config.yaml
model: "sound classifier"
train_examples: 26041
hop_length: 320
win_length: 400
avg_pool_shortcut: true
beta1: 0.9
steps: 21900
Rows from block 7, named by matrix and row number. Each number is 500 + 50 x the weight over its row's rms, rounded and kept within 0 to 999. All counts start at 0. Numbers have three digits each.
# short1: shortcut pointwise conv (model.blocks.7.short.1.weight, 1024x512x1x1), inputs 171-341
short1.482:511504377514486567418470452527528531494547487540411468532462475419509468495422480460457479545486423462404544478412551466499449490487487386511547514492434415497341497453481561515432449551456552462462509564441464477544472473581448479396505528483437388468480515410494547529442493469493486459397465367563510488460460491443548534584565519462452473421466531522521428336520488465477557482530419537443529496469521586563514526375504419450563546542484437500443420527526523342478426421416489423497446506527481459473450446512
short1.483:628507421449488470508448592543490523427417520474535457443583532463461570500525476563560443500445432539524487490433460463486401491487567457517498483519611455448580420380481518501471457474557419646509475470441504495528495513426459454527538518476463534529515554603530473368556431512476505492538488597533510612553482533555456506423497500469481520481458504488467454492518514596514504495528492450480461473491473517557422507470470478520397541449484539501475429566435525507515485491504494554535432566455423435490553457441
short1.484:512547462555520517546497558496558483493492476441535496468447582622500516441519501584560485480429549581485468445496528587511609527535503522465555538552614555560586436551480469463577515525553497528508514513485593545523463577535497596550482446549571552525483447553454505462565477440500504542552542564554554481441569565476509533490512461530488493566483495464507469535582538534448445476581521540465486495518416503496483528517544513548507527515534566570502607484482478567584591541573465513609504522495480538537515494490
short1.485:554494486541524532609511515531489516512468513535521529494495537567548491476540511487601547468450546542507545498493502551621601513492493533459554535545551569541558558526426509496575566500600559564548512477509615583563510537479511564579486465485538510560491497533528517454559547443526541551557471567573563529527568539548483500508514488525527579559467518501500513514530553511487467522618549535574479487483456510524523544496544604520537520586532519505510527540517523560475600569567515523576506513492505579542507481562
short1.486:511465420500519484479427533419588568365423548483476573488519545548479546527505458514529524366493524485482448603470474445491464453491545467546500477470537542546537494503520517401489497503530498550419488528501511493495475565432450476547523512488537487569524488491516473500527457544449468543507428527465489513541521461513503406538445536489470452485451494473479436495472502503466423570485478517529414400529469426523490435434505449499465510381470576500511486486491487519552504565562461553500470564407426483444532444469
short1.487:481458434423489462508455544430599485413500513417530627438553523516477546523540435507526525467496526553515424593541483479528473485461633488550518496504550518534540426594550498478493495526498496656485470480497567496478510519444481484534505469499576563519557522517530509518538424555457527525517458497515505626550514543539432595526472490532540518573452558407477432557464560480434414505543481489601521419551461490493471492443415519538464544412479502477484500497490516546556572495475487593491483572488464506441537502455
short1.488:435510507388519512522536529308500517506559529545464538537523526450435507564508501493498544536592470481435560573523584456491472527477581540513588576659534457468439465577474484487435434491538475468400551505481518499438450492534434509488452501548556427456525479436502533581482376658585430571512501467424524523456508475495492462482524570483528421513537529484501462444498510519577506483523521578551486497451473571406512503457507529442442523411498447560430470549496484450569532464538442455427489449481578480451473456482
short1.489:522521471439404482486458427477380489483467400605425555501516497466525501535481479446477528512536388370397496531495570371486427487474575451554517500506471415446458532436503534531458477482565503474452581501481505449508512455538468469469491551403457469468557561408570523549437459505525486472502453497508483473432411503489585546530581570447502539407529560517500473368487404481528541493506468564434528513333527554465434498503449503387526463444535418533503463504572545407541522556514488448439420490445556439404476501502
short1.490:472444478530526503453534449552426490489528495505383442507502413453458376627478498414481556521502438487516533461450496481442496523386573431521498507507381427472399487500568543475420416432442525482486550397493463431496480466565491467456470518454386439446401493416452527554457525576494491385451489376487458487413522497492560493475503447446458519466456518499532450408455479464514571493444405527529554479464430528554362507497482408506522583516447464521457434445467563415495412411449470461421454590497501481467469521468
short1.491:576451473507528493509447519531540550470460448472490504470474515541491506435475462501539487442517516551535492496489512519504543482510568469523560546542589548519539538505495502497562522545520572656504446447465556513477436559453488617550499551454504555547517520573526516400534454504475514507485484600534509620533526548493473517516519460459508524563467528507422476513516508461497554470502550458490445492595513507511489424433534493569473505445537481553503483441436449526538504611526429555601503474484493549495559436558
short1.492:520585462422513448517512535417553463411514402545516537523509579594516540528567519537525565476537485447502451431501528527526557515439558549556444490557515555433516420542480521477481489507550432482481580451496500553538486533540510555550453544561552583496550490520505489459477493543546559544550527520457553489536576443531539541515618528608515454475524496486529493567534487563487504496501659489564482493542485519380520507471357511493488516435521505572533505562519557509586574550552578486511729510478502554518465512474
short1.493:501473480499510474404498418598430437485551499471478382492455462439516480454458501495440471535501416430470487421457468520512493453534350475475514506397486355494426500381520494509481519445388528413567483519449464407534526429499491463415493527531413465485433508368469528447482527467513555448404515380508491384450479488497533542528522485451497462411508416511477458436526520461453552530526498467547565488474483456594437517506500481432489372512514454405521531488483525473475407413438531388522447425575490453522429510498
short1.494:536562428568475484393492483513471457545571505477517492479438490488550504492434465490415506497529408386475491524451538499466519495560450455516540433396454421519455501446485457549430546506492516474503531491494506392416554504515486467408543508402568441476501495430526479562476538564502551480419562418594530416368418450460540541537510458458450573426505480453549464428542507463479479469469451505449485510447538411582479531409540456407457495528485361514474477500494487414493492462489562436425499587576490555511392467529
short1.495:585524565583535546543519543580591440523409514452488478408559551560499529488520464439553564562517574529509484491519535535549562507485491517446523445516499567553535511495474499509533491517588577491612512491532479544490506522483541566486507446530545532517500506526509499472582541413519534510565462602513469502514583419565500457509562493534526548548456516507436570561519522461483524532535511457547451515601470573587538489540554624536529422607543510464495633489432484526406511538480569578592483456479462532620510495516
short1.496:492453537505457505480393457525435508454532506564352486552519504384455445571459439446499539524491501467492507518533542395422405468404573422511500525539469418454476414502521529465348425478521482471461453447483441427461479493534478468467433483415472455497472511449494497546440496590460431368436394421440397468506482439539510481511435529406452511465483500502510486382529428499491499506482472516462486440416472569530442450488524427490485562541480414546419479465500511358483334449498438451440460567512509438454463509518
short1.497:498446446445374528433465464526526517498505568446514554492474543413468443412470427497365417511506415445440483502452480387515486470533447472476511474463545497551475472488455432424368513523446497488520501554481502379399482489471484378489519458441552426549482466439461460499498526444424498502406453469507452475490420569497449525522486533409461554411435529546502494448544512459588457448483440477458508494463425579511556477441510506420486440510511453491441480546450459435563471471539452457537470476487501557502389507429
short1.498:515451385552492513494405528584490543463468480545575501439515504504507506512472482510488556441448509526441555439392442501522541474454491529572487520475487499464465570402563603433477548579405478555500438449444497510537524502442439545432481530471448555535527491487572565436452422437468521510474459516547527512512518512418543443545507460469490461545424532433504439539512541480500534556463504457471448444549498467600511471403587468485497469472441521463637471523474542568498472580585533582504521463520438492447547401508
short1.499:478547442537520472463533438549454417434490531544458576529433584468460473442484544403413534514487525457463568452475502508520464545539453598504468465473540457478479577538476492557437486560502411397473488513454421484438563513554411454450487569536569508589509504445563537484488370459557563569459492426436486424521532466422444614587413526484555535463493555507556457514476606452512515509434476573508479525462516514578461547430489520485446458478501457482493437500566493491399504462497527480475573460537526500428437460545
short1.500:533493505430540511500481528409513503467561436469537485510488531530488513587475488562565584538506511510541501546497469491505511499460551457608466437557533537488564470491558597489547458443538517547497486514523527492666447516535509544544523547469442509482553532512538498447513461540466491447480527536502507471608510588559520442537508491455501540508492519485547489517489442629575507558563562533506554505527498512470501487472452509526554564492432605549518463512522592504558497604517558531472438593466455475515585436437
short1.501:539493461525520495482476568538598569519427503534562577507566441528451557478490432459479499493509469554521555536512486593522567511396664454523508595472496485467487469505480527546510565544421483642480516445453566531483525453476467565502539481498412545458480521551513531492442453497525559493518491512561458620525490528486475541578480446488599544555492575468432492554405584457473485489581531488464525448561462430546505438479545563525436596469514524497575502391521488530513500564490502592586448526532473410473602455465
short1.502:566509434448438497501502501463592546497534508396527587458507537525490542512594506550540539455466501526468390595395463514462537437527578533579512479509565564521564413513556511411498461527512450470502503504526586580488472581494518518556384495498561543532595541520556497546491483534493524527540489545488522497455576533428532473569531434515552485511383496424487437518530485542484459524556570517625517480509462517423580476414472445502477525476394532563579470507476550490520586619564530527470516525455475540481511459404
short1.503:428534475437437519496419398486409462493535363507465516443492532478619519448428510465519458563486441424440393513430486407466463490504501473515479489427459417473450465387437514520465509432535512518408503474494525455538554460571545474404499500437327446484540475461528455536413521489492479474500475461566582510479461446481634538508530486457494419434517525477527466428381436517472496473450454529430534483435525501496397506488465468461560436547503424512466429557504533512438473505459504468453518446467475442447499535518
short1.504:482486542428485439459552468458513453548488537456589447489446498476493484439501534485430500524590507487528453522470463468536468508561416430541474459357485440566493468514455432487484503527417479369506548471571474431402563452435539416454550515554525474477482569460488503534488594498591425494385568438558536462454436462470500582381521368535491532474532450501413534501559479441542486558447432435476509561446527489392551534531444417469466410574488444408496492517393458526410477407484452491521546473535528619552464571556
short1.505:572474563470455492487451436498526537530523562485605397475479488526550530448487448506535501512542491518575486504498429439566504466464537491563460444405510504607495347533466477450518488518437440477558444493601491484447531494475606440526635475461485537421463472527424413494500619497476569543511415529511505502494495501470499496412559426511522605540489405516410611553499409524527516451478548488467428510565460453424446434550478504543452525539514489445452516456376427544489493426405493522490490497408443637598494539486
short1.506:421552449475520522489586467578476466505584497512449554588488530433446431572555553469506462573549464495462531469425534489371457546426512467566463534500527463420529465499588467507448395550517508459539526436465493534498435471521475457509464524550481486591522566484526616544549450599563401371445508445486442544446513484501517619582503588539409473501485527514524527412449521511567565569458503547542597627475565572480446532489514389488514467495535526505457445555595537425462454463493517494404557536537566511486530574530
short1.507:495467502424479506497499377452490477504465515485661492465396502497585482530417452529442464535487441472465485546494416432476511456484500428589436484449468448557422459504438519427449449444409428452518463391581468418436557506483546393413529543481452483446468479470480539499501554498463509526516475440543542507534422477444571480522503384482603562428500577504504562470457463510468506496437496475427547486508437473476538402551436516440490467553555480530488521492448419568519506507482399465453481498450511598544419517453
short1.508:570542466560469539522547517571569466525418495457584468442528572564539567469557519556547473549512527536533602494477521508506571489506457492420529436459521569540529463472470496456570515499533525596590525499490497519486526576506572570475543471545540517555529519542502481436512521385528568533513510595590563558469583507565458519441485457498507515565478408493466533554532469481433481520530543488559481495536439525552537482523480527551519466624501572451556576492442490481389536510541532563589485468467490570611505476462
short1.509:478482447412499517548461486426456627434454494446516574460520465569507582453500450493531560451503479535524502538460460502503543459480566559553465506537547507534529464535422531457550509573467493553419521438446559542540525482466449527567416484470556604524547424503561428501439451550465584552513545519498485548493451600461538536516532446480578482523425473456485514524506501472403434473563515604438479425514461441427547506481432510554525561423454472592576449481449494529575588544540469499533557565452464472463563401422
short1.510:525462463504498397499443501530506568413483502519590466524430529520542519534558476572490490378527516501486438437426464464509550445409463538537496463507569499504586549444586555422479564568403459491503441446499548468474454543378478622525524501430488503556572539505537511339470480481437532553473462552493530505551539571479551437524516436502492486495442416445413476517561470570495517549528570438512446422509506419567490421418553405481488462451411478528615449505491463484514487560532553525525521502439486524487499458464
short1.511:479503478409506483588516472455518546430452456473582497477485553560460600505550470578506513447494530507479494588437460500522485482495593566527502506552619559411555377494477541394503565534486402565510562430416546544478540579470436525621402482527537552579555485503472439491512442575445553519540493492482544495493564549463552472514507461563605468502397474422473452574570491595478437498493525523562522436510425454456465482461500482541453520461433480537556474518491505578493576475544519522483503589443496453414486418463
short1.512:546503412535536487465540350556538445449507466612415394526425521427472494483480542436415508584506431466414517409463502494450414493444451466533451452363454359547454524449558491483451475511460551427474573437496414471508522513557474442357532441507414457502482506428549513458450564516521498407419545458565511488398482461522558596468506500469482550475451431497525468391539470428480512507375404487473502529362482458581432526443511391440493499514474411480531423486556508513419430457475500460407534555543499519526456511463
short1.513:551519496469471520502512504517515573470590507447408520575498525532549463644537496476513492492436434443493449513528460512478476550425573557618505450589536492420560491512580607555504494565473545436533514485450511498599455546491456474487508657529493511520595558457606513551510398606551447578469527492379496460547506517493533520570488465527465455425506580489595424494532486576547505545495480643527556559468578495461460554441485487476594571410507595512436496584556612467574551540555545458407560536502542428391528504532
short1.514:519390505466414501451451555501522505522457538492571524397485514523474510467400424524482516420515555501494449526496352381435407405485512398573539501507545519579494485534471544381475507527485513526441423441549516452501498561394521485492559487412489517469528482508493441492492528493391452477515433508528572481485447529463503457571492500340545475479424525482463471467580475512399521461525468474379472434466405482497445400475603440535490513417502479543492522480429462529589531482559439477547350590449402524519483445479
short1.515:459501466563575526539622502571510538517546541473488487561542467498572510623605602509556418552563486470521526511496563532388473531458472480547493429511446513482498477530630520516501475498518475474520523498463507549523409549531446491514501514570516471498506525498601571527596431587622457442518597507460497483489573457509504554471519533563411420495532534510546457463436468513524507615544528615501615605467554482488499597481527479465599403444494561527484516617592597446511495488466551444463539472527607479463540528502
short1.516:502532595454506571516551481413458529552512645373472574474465428528439506466491549467433429510344478432486481485564520502561471577515515611477513489510520448565406521529480504564543526475472385441447545568566534473440619446539469531484498608535430500476535506481523485506478524425566586574453552434471424512517487569421485533585474424549550512433541548474539594496503584523512506518534453564491550556446517534468443555533487549412482534490549448488483483504413469464505572488465446457451538431449517518439486517482
short1.517:517545478518552508578658528570560451505508491441560586519469445497530505559609689538517453535475534538519497465465516526467526590455533534572449509506504511482516477547570482533474477530526443506573570498537542568540504472491478548551466533557558525494512569559579583494604423489648526473513588540465419519527551548532518622541495476608493512557552579549541510509476592464571515610490507511551609556475532487501498578491460479554504443526538585546559542572539550501515527531510510545526595457553589519421534525543
short1.518:546488495549456497442506430514510498448517454450519464552469480571477558460468484491380520519557423471484490508504530460477543436503503406495504465423442446504439460466487433519435502387375545457581396509493508396431547460557551517450548459435484519495447528428485485507529562534499548505475418434541486439467451448540509531402474473453498590461515405514470508480519464466501442358503509474458458501461532492556528454484449451475473449559467368434496446461445456518507522462428517469446429492484448508540439533464
short1.519:458509495528555489460592430512459470505570559520467558573459436465506415539498590424454415618481490495488562533488538515510490552472463484532414542491505460474480478513561487598437447550472488438463478501514478491476538390572464483456507548577484477505501529489551631538500438542597520420469548452497498477528479471459520582538450498560450529513583566596572544486385550424506551573462438574527566599481579550498454552492532467450549455546554436485494504568597550437407449502478522482468549497573571489448484572583
short1.520:502499544484499521604475506529460433477472548530530491484441595581553550497447497533523524546542562559547507495577521520581574551439506519490426548506565538568623481589521560478550526445610553470580481484566481582564536577504572581573504425552521562558516429541466434432504538466502497497569553563571568478540560500519448438473475496517560510511507538515486615580575555558436455509496496472519508405490464539476412506564507538527486443618508522527527603543475506613500499535569521490537516490503470585556494517513
short1.521:467540424601462492416462519588455492458580486499459560528508506411546468517439467498447468596448384476396531463439586474491469457516428472476493474474503400533447549442495478500451480528472492435478565572433414375497509480569504441430509507454486420521399450390503457455464475465470484479434503425530537451483413484510495550528459481423536466406444549499518437448499597518418555515479424548501543444413477483556472561432532460383585477563465451473441463568547533374463423438460562393479444468564519502483481455507
short1.522:511472531373470562550504466418488551493452549515477495515469439538441566526428503516517578569448512517525326519540452425530539447438621501502442543550584521507493462547466582456484432425496529574514543575543467482541560501588534482507494512527463575492537449469533484522462492580489422523558463529440485493582519549569541439507518395479586482487406541438527549575550508567480479524466518491546536445547498546453467527538435567508462518559487483495437557481449516621458510481515449512485469507449426538528469437440
short1.523:503543465473504466422543374503479415479517482508500460505413471513483466447474550513322535511601369417485454510495567399503492459519465407538488479337450411577427477478468436468400508456440533488544454493493470440476518434526515473378558439472487504442499517409522523502484579578540508474447488449579503454512457408509526516444485507456465549444564428522506523495503444420522450469469480467470509503423477480479492490499441450447471416577445394456478444465525514487463484499444476392498461487514522544591453505436
short1.524:479518434562475542416441526557444525474563497531441483502502488438509442463472502466488430537454400478452574466441517547568566560549492517464587456542482430485399542418465524531515524503439514453460549550385445483510524507501394475422501612477508413473489507386530535437437466483550508523455562406571581412473459511440524551551477510453557497427470550460542457477534603484444544505511416557474502452442554511584419602442527500439598526466504501459524430476577538402432486441474571459433458478507505539447444469467
short1.525:470525481480491464467491412497390496478531443523427514513469492402529414517428469455519482563508417464460492484462589469392436523424484460459484503482469426466479530511512480534433377456546499509451529491480396463523416489560509475493433491503452430513432479428517478502436485539500407374453490462430485490436447434516494506482463492484421449450509501534517464256478476537404520506414428541520523476400483518495464564487477457468578467531502477507448396552541529375450375439436484425507482533518477445473464548476
short1.526:448527449454458524558482492420527506440505487573547560529540507565511556416496472527531481461438467499520490551569585529528614509534472522484554461573613577479505466559409491458537569558562493541495570471450603547509467520459431588549514481499548533561538498509475479445524452508481552602552548505484482452491523610516520466527498509560494445511499529494540445540597512554493459518606581564482502447521431543379486570451388539534538501471463522552506475487511539531576717455557509492518539482474510514472522476484
short1.527:526435503482388487490387592509516519503454506505467508440506515460440502565458402512490536453505534507528452535492404358508438374483535420563532486454547486491522450510561524401458491498470474485461393428466482418449498506439468501472505453360513494486500498481514398506429494528404450506464360509441477458528462493450548469542484511385512478480418470417530460507548497534468477454482502499463460442461419473497481385473546448488452559409436497533465515470480527520526492485577472491480373576391373476450464454482
short1.528:570463515418521543476450561484518541521549555376449520578505504409560472526541436558486575423605428452492469506546525428437448500498579426481562535600541499454480487543419506426439456503517476519433463485440495464453400509444423473537441511469513480586451534478458503602495466547465432513448511546423478510406472472456495377498469590488408485475449441492505513441524458522541480458531528463489470532501424589445593472501478474466488499451483487605471466537456451413578487498488468501485437559449481443468466510415
short1.529:449495517529537550446526416507466514537570467480469477577502471368460413575458563464500575496567478520487552504487510457429505511464516483542523624417426424457411506523553500412396458500479508483492540434427481476439459504500514480385409406516423385458486500427494480592424498550548472442469444453476428492512509398495490565455557529503441481496476432525536462405453485412524515466452445523512495493489469535516471410487556417494515536460479470518478498524474517417484393407439511498445477596521474480475459507535
short1.530:537473425494529567496497515415537471487473473413499524531457482520499502517486466561570525476475482501505488541547507529477611508521526461486581495565587568467484581549465537491567555526520558595492494456466550504520419502464465647528395500541503516494513480534494482548517458502487530567515545525468459491441450617523511425448508461514420466509513460522518411528614490539536455522586515518483500491488405554490467519485509499540478597447497513540462476497429473522577582504547421491553465590470497472473495434529
short1.531:452433447496510532425414457545488501532521455543493511533478531493524457464499430445464506452447465446445508471391551379521493405505501522486525571450437454409494507383556511480457549497446507487438393542415520423502473501472422488443426443359493451566440455427485467528343407469477549462497359438478490523543477447467512450544463555393467470434517470531490470498406472458433520494502458503543425409535510519534473372448479500430487495468435434503546457544551500445511404491471496482474491468463474392433496439476
short1.532:491530390557508459482537519508490537476508512541447504431553515512633498527507546528518494437550401477499547470420531548482569540503509640579515486525477489475523451540499510521493526594457340463522564507433448556551526490557440545534438650520563517476586551485610516451518458506505539507507566469525531477429518532415534561516621482560570474488487551457513440471548601536519491518523508573450543513488539382454509555406468494432576492463495522508602453565561611519509501478582692510405595457537557542436517469509
short1.533:484408495464521545504454526485493488571478462379593573472448432495379525471491457500431463473516450520493493620533381485451491468553542404535546531503551485515494429621425499414516454495400451510509503491532516463411578414403470418516513465505537525494508510549432524612521544558447548605519483484506503478459526587395483526548472437512572474522499560517488552540543504507517469433512513513511485485513433450458463466567458487533372506416498463449513465414475430532580501522512429510483424423455496566472472455400
short1.534:498557479557538531596537486529523460528487528515580553545555494526559500502591545499542477546479505513552494453528573605549585557530524538514516482559535551450543548539492490544531451515581467511542587569500595579517478471585467531570451516548580534500560516568568529555586424508519553529559558542512463523571579554555478550560494508657473500552531583498555502535505607529542481561594522538507547524510560466461448568512397615536520445532559568549528495538534536541527536520526539489486562478481563513433508498533
short1.535:556533455559488520491471508533511460411376557524454500533548500498417529490457469454500488483488499502613543468511526512465447452507554436457491526519461540556498507563397537453505441568562514622512530486446444489485456487499516490503605502508546553480491511530430437431496556502497403422523427568477448577523510469586456486485485408459500484524393540488502471575565520476498512483495475511481465431513427492545450524516568505492416502453483546494433558393481458500461518517410420615571433497480469542623509507456
short1.536:520526444520445524429537390526478398495546613485449510468490528446542474527490532414454430581550469462410494439438447475450483504564468502576443442479447438536434546459502542582467452583481527453484499485443414498533508453492447460447492565480494483511481486471555534503529446552523473456484520461561490441441463530433548566573436516489495425481487496506561428465462562439453548559372455584421557520424587479437530571438553440475546425471512504419418502535572542486357482439408496482476508527518505481427446538540
short1.537:587561509430522398558486534520505544426509537511485566546532534592480625520558495603511575506541473499485457536558545532469580509454571576496492484518596536481499380508474493471510475530625451537471598471533541538476534532536540530578490485523518596511564528521535503499524528546493539582554520509504506521542520492541545574538578532612558490513511529513513468561524552586549494522496586510555504542535424482446567492473419555519402518523499498596510499541524529516558645557546544497551636524540571598544553493483
short1.538:514409509485435504463564480452451504549489494436526447484458436538438488531429473526440563495580479459506463577537451482469505452469495340495524465371418489535444537512567475445469456459392599494552440392530493448437492472453543574464521405452430474419476544484480544560513573538476494415502410528468492459463464401502501543509518491480548522474495460455444555476500457463541469462514513461470501547466448448446515437551558471476426458489538418450555553408422456500461466525454449446475398514513440548537451492448
short1.539:546380541499438521448441594498495520541503561437479519441535505537460511498414415504469586392520536482501418572516405424519434370539573428573532570446522500518466519541486539366522560496437502518488400512528479496451561524334486518480488440435492542502532464485550493520520472558387484518495409518548496480519449480514465434507472583424620504496487454492492550516509507458496492429513481473375465484519500467521492324493583482483430551440472453479516558430390467590567519542543433516501350576445418520489507466555
short1.540:499432491513401472457421584553501517521477496513496482490476525501492489541469449510510536426528529428466478534495443343453458407478500416546530545478513521510483459503568471395429481552488466470505386368476492435448511548439481469483468432419439442506507521426498498551501525516424420451499387459492515428514459418507518496549469590413504523411450539452508500438534439517514511436462493510438491447464444544523480330524631435480470559413460460545505536465502505470531517493577470444431371600498474497463501471478
short1.541:450479463567495460495470552487596565430420541561532510475584558547488527471513480469484429464535497565470525443476561578547501528379554543476515478536465543556493494450497504537530568474402494610477493483471537528510523535431467569505487456480480524523491471484477535450446468436481579509524462543478488647567500553468489518496468402494508528540511478516454490579433533489423499503559505401558502468571479420522490509491490557535483551414498505477548483497544468500511546495497494581573490421501468446427579442462
short1.542:542516446555564517544632506505517447522496546477526499504522444525566464537572633534556451535454518529515480453474544631524548544483509494603487459565547551510529540508559517511559478513496455484520494434515536611534517501527483551533520553603506558502538598519567592501578454464635514497563615524511493462542556558470538505562543455633512482527547580566520543474497537464475528597518597545524511529502574538470498612519461523489524472521576607543538531524500580520498495527476538499479572458518559558458505542545
short1.543:447533452473452522436505482494451454539525504518454505520451513398525404447481496432452417487590466530427494533481526438545502454580376439457491476372505453553470569504540453490425513552480554463495477536455440403527505522543493451449544466439453415581404525450486485526459543484494422499377458481491513457495461479494465579516372554448460380441487497530537501393528498445517520523425409516509582493482524485433524504481539479453502433495511506483483484521523534447432445490420517442516443434596439532498424522577
short1.544:482519488479508527473569467512476521501543542447483533549511492497540475574540571514496450559502451503458496500464545473375490584452549475606513436511554502439516556489562545545478367508463560497488490499465521526516435432477429492477472622518512499535526576468630597509547363505607473462481609507405472503451517559439538593533511480507445387482519519507547441471485539494528497564451496594483621601479520506498484587464449384492537461459496553505475460568584550466565496503473476456478537479535573422419520518536
short1.545:476443440559487479464500481621416468466554465575434486497444442400473475573472516437468499510511429506471573495414524425396455484445531397499517441546452405485428498445540496450396421555445472467535515445473451430468465457532521490454504528489465453483469537438485509526448542516452477356469461399576459516440514479480541614624523507479529502513394603511464478330508508438511542422453475512475545535353473485610436510437554343468485549539435417494455452481487490447480430490491531448451415561598492501478475505471
short1.546:554535467521518544540659479542525478515532534479495558558549436481552455588639671495542506528452536494520521484524545564495532586520518488593454513517507530472528481573582481535509425504493495436562564483534538607546497484535496509572454552636549507495534568512554582511597464556691505508530585498435410480562566469473516634534519473657505476482540557602556499486462547530555520608541527574542638609487566459448483574548474469510496493496497566555530510530484610487514506504558592451442577481520627545417498550534
short1.547:493510473434469531411518556444528570512466499439515544413543517457574474530410535495505444495473425406470535577467423579606532492594451503511525431459491474516470554533500589565513647511412483356490510451455476452533610483494420517451405586509503447454523489445524547513481448512544558545526525435520542384513449450409565481501549469462544544456503538498554501602448574527460501580480449602433540526499543485475460565446567522387545528505461516519542445598432565496491474492505595478481487513494561505393476488496
short1.548:460548467546482493464599449514459503497602584515495585558479515473546451597542572480501488557520489447447533554533526536443536562520543546573453517493477512451538528541609534560488448570509522417507503495499481518539493464553433452515473521494479477525515554477633567570552414599565481431498561480425475454462501443480535649524570548561495426480558578545623489438451568509540520573486508613573644612450549520477513535490477447477570402523518546495484511602604593471470511503482552416446544499523579497416514510558
short1.549:494532513511567501542552558535554472493539545520508517536547441512577491550555622495558455542474533555534486530491527622558610571501510467580447488557525516525505542561534530560550459515501473508542527541527496563533539449585508548512444584600508572480559553537589548509554470542533521482553591522498449542578552493503518520557544476608500481541569615556551534479461537476520533564519533579532541577519575513521523599546430556559507504534596525507530544534528580508442484541527572513477559429513557532460545613582
short1.550:501442470484474499523493506511504490501419517466587484429500550517565549459542454628493479421501472502489503440508479533502585513550490502456571509642547565427501383459477473463548555549540444548505521475452623538464462586456417622523419440457583536542461521550439456575459456485456653535564511530527584490464488563525516492428441537516492520510453391461434491562562491570518395442574561480499496494491371533457490492464413560536488487467424492521531491582494379526562610450574538523510447524433519500440499444452
short1.551:438503511517511440460505479545509365530465517356464631493407445396451504420508506452467409507466512511464444477464468465466493519477474527527451540505463442537450498561464445526429489523472490448476521495516481451454564398478451409438542535478543510516501528491558524516526458490537451440443533450489447527507461501446512621539462521483539477488524571461514552472456652400526444511407486526451532588500583468544546523531486395507446462482550479472423572465534442503476482426467469519523556420519519493408455521555
short1.552:541502528478456539460459402464516506518504571460520535485491460512455436446466491492397498499552498512526446558469430392597470434536453487560477401383503450574490476538458465394462542526417473462493499447585442401420577435437502424451556416440499529424484494435481399533489582551451509541449446473546470454549430473450522506489534497441486574476458471526480576538506444423540437520459472477442468446495497542443477425565496521488445497514504375387482480470426481514512531421450434491456466503506471603523443515484
short1.553:549513444417453381516422511460515459451387458473557525478479510590485521504454423522496513440418498451403475509452465509574559402504468505609455537469494539470534454443547533453519613480440456463462408405500438464523577492484455482487435507438450567475526479433536516493427491413455590563533417461542561453446470452480545467472560512469607553422463539509509509522469512543422489506428478431454474456462473547489524356478415474489508525532475478478585466529446549556485499549507517490432497520432495461496535488558
short1.554:527438554509497465465598514549462494512513509489478499549539438459430447541435536481432587509593486436537466535513479425463480488461578396555524500451475390505442453538550483445430452428417490471566487355536496430386501514490507485466481407433394482447468549440464555585468561599513465405436460427457433451504449384535555470522520496495543523439458443506458529430476428447555510433472557476506534503383499478497460416571554441477399528464483382484462499444438498445516444423511472462433426557549461468516401501524
short1.555:480453467428442625445442386379479545528498509458525552549481433470510433542471435518503478484516471503438463615492433410530428451532550375557478484459433428515471495549474556397467478472434575547512396513473455464544531382411450509515549450432492470444535484518532567622492470571412531455473380513520455555490438476477560502495564472477472515463449399479492573451458381526516440390497468508443441491551474543394564350536470537463489472449462453502500458434490485406490462570466438502473433509454503529450489515514
short1.556:477534532585567518461596459497503515553556538444505526554475433484485479538521586427448445621439469492484530462524505555486502586437561526561480420499539448510464473484564478638482488520431446439490493505537507476476494419527499491481509593537509510518507547488519574491516461572582482504480555507432421477485485538443545604526470478562478453487553533558516501428482551477547521586526477604520637606496587506538435616560450499501472489494503511489450539474491530510501512482497450455509541513551557437493509611554
short1.557:613546477493470514547543509491579425472441581444565505465505574525490497452560561565503587529479577524515444497482455535511553518533495523499504556479620553570599426534564486505494501551588393510504519554502537544453563567547535518545518504537492555529563570524492520455578515454564458509561514530460554473442602502462491521576564466588585472525513574491479502525597532459515470553532601560593517505489470579436474542436493538480453439518581539599509574451486510568600548526526519478514538438475541631536497466500
short1.558:493505439419516468526431462360530562438349531537492485414537537544513537509526446500548457459481462500497395495578541527453498511511577495483504503563474501471467492479460588492533596460482504584424459483427544522557454521378418567469543500517487541482518475480474480496449424481418575531537478488526543563569490571500557452499499481495523472527537473513434489545496455498454490451559514461517516425580481514494550500490421511525480524392539485530535468487531487487486529499487474538511499471416504402480599405438
short1.559:515382479454457557482530524515510515561569474434475467537517470452456418563508503515486589433623508453500411505555440436432465466432546340519560524490514489495509453514501502388481396489469488510495435411469495475411442506391487502540478456467446446489450558467459546603532516586428422426461405499499479491491467430501478443498535565495479489495461436485430496425519392509571470412581521429442518497456477499461532411556574442505453499492530497499442464423429445408546425443510468434441373586472443494459491444523
short1.560:543496454543518491379518466565453482475544482534416493506485453412520523520445539424441507544465321453504447466512501493472503475525457414502552409489457365531346548426546513511461487511419516508546484532458487437526511424594477548446543514457494466461420564422500517482478528496536529468434503374540405406460468521558526552510474481469465521414504505502492441394558568471464523521465471536483532466396465449593470541432512462455513518542495421434495504527490519434480484474501524430455388546568483430526397443439
short1.561:457413541502467597474468481471465506591546560402521499446531380537456555449390439493430518477510476550528459559468397420516492455546561444531500510411560497616446495518441577374493504521398451545451403505563487492429620428414525472394556523453525548430460474460422419566476566483445537529450458456496436523484423550452538485526525436466523488523495437483457600553462491429509489350521463465386443461530452397483485424552538470513437544470508414421451546390409428564572508446446412484471413504438433561497518506531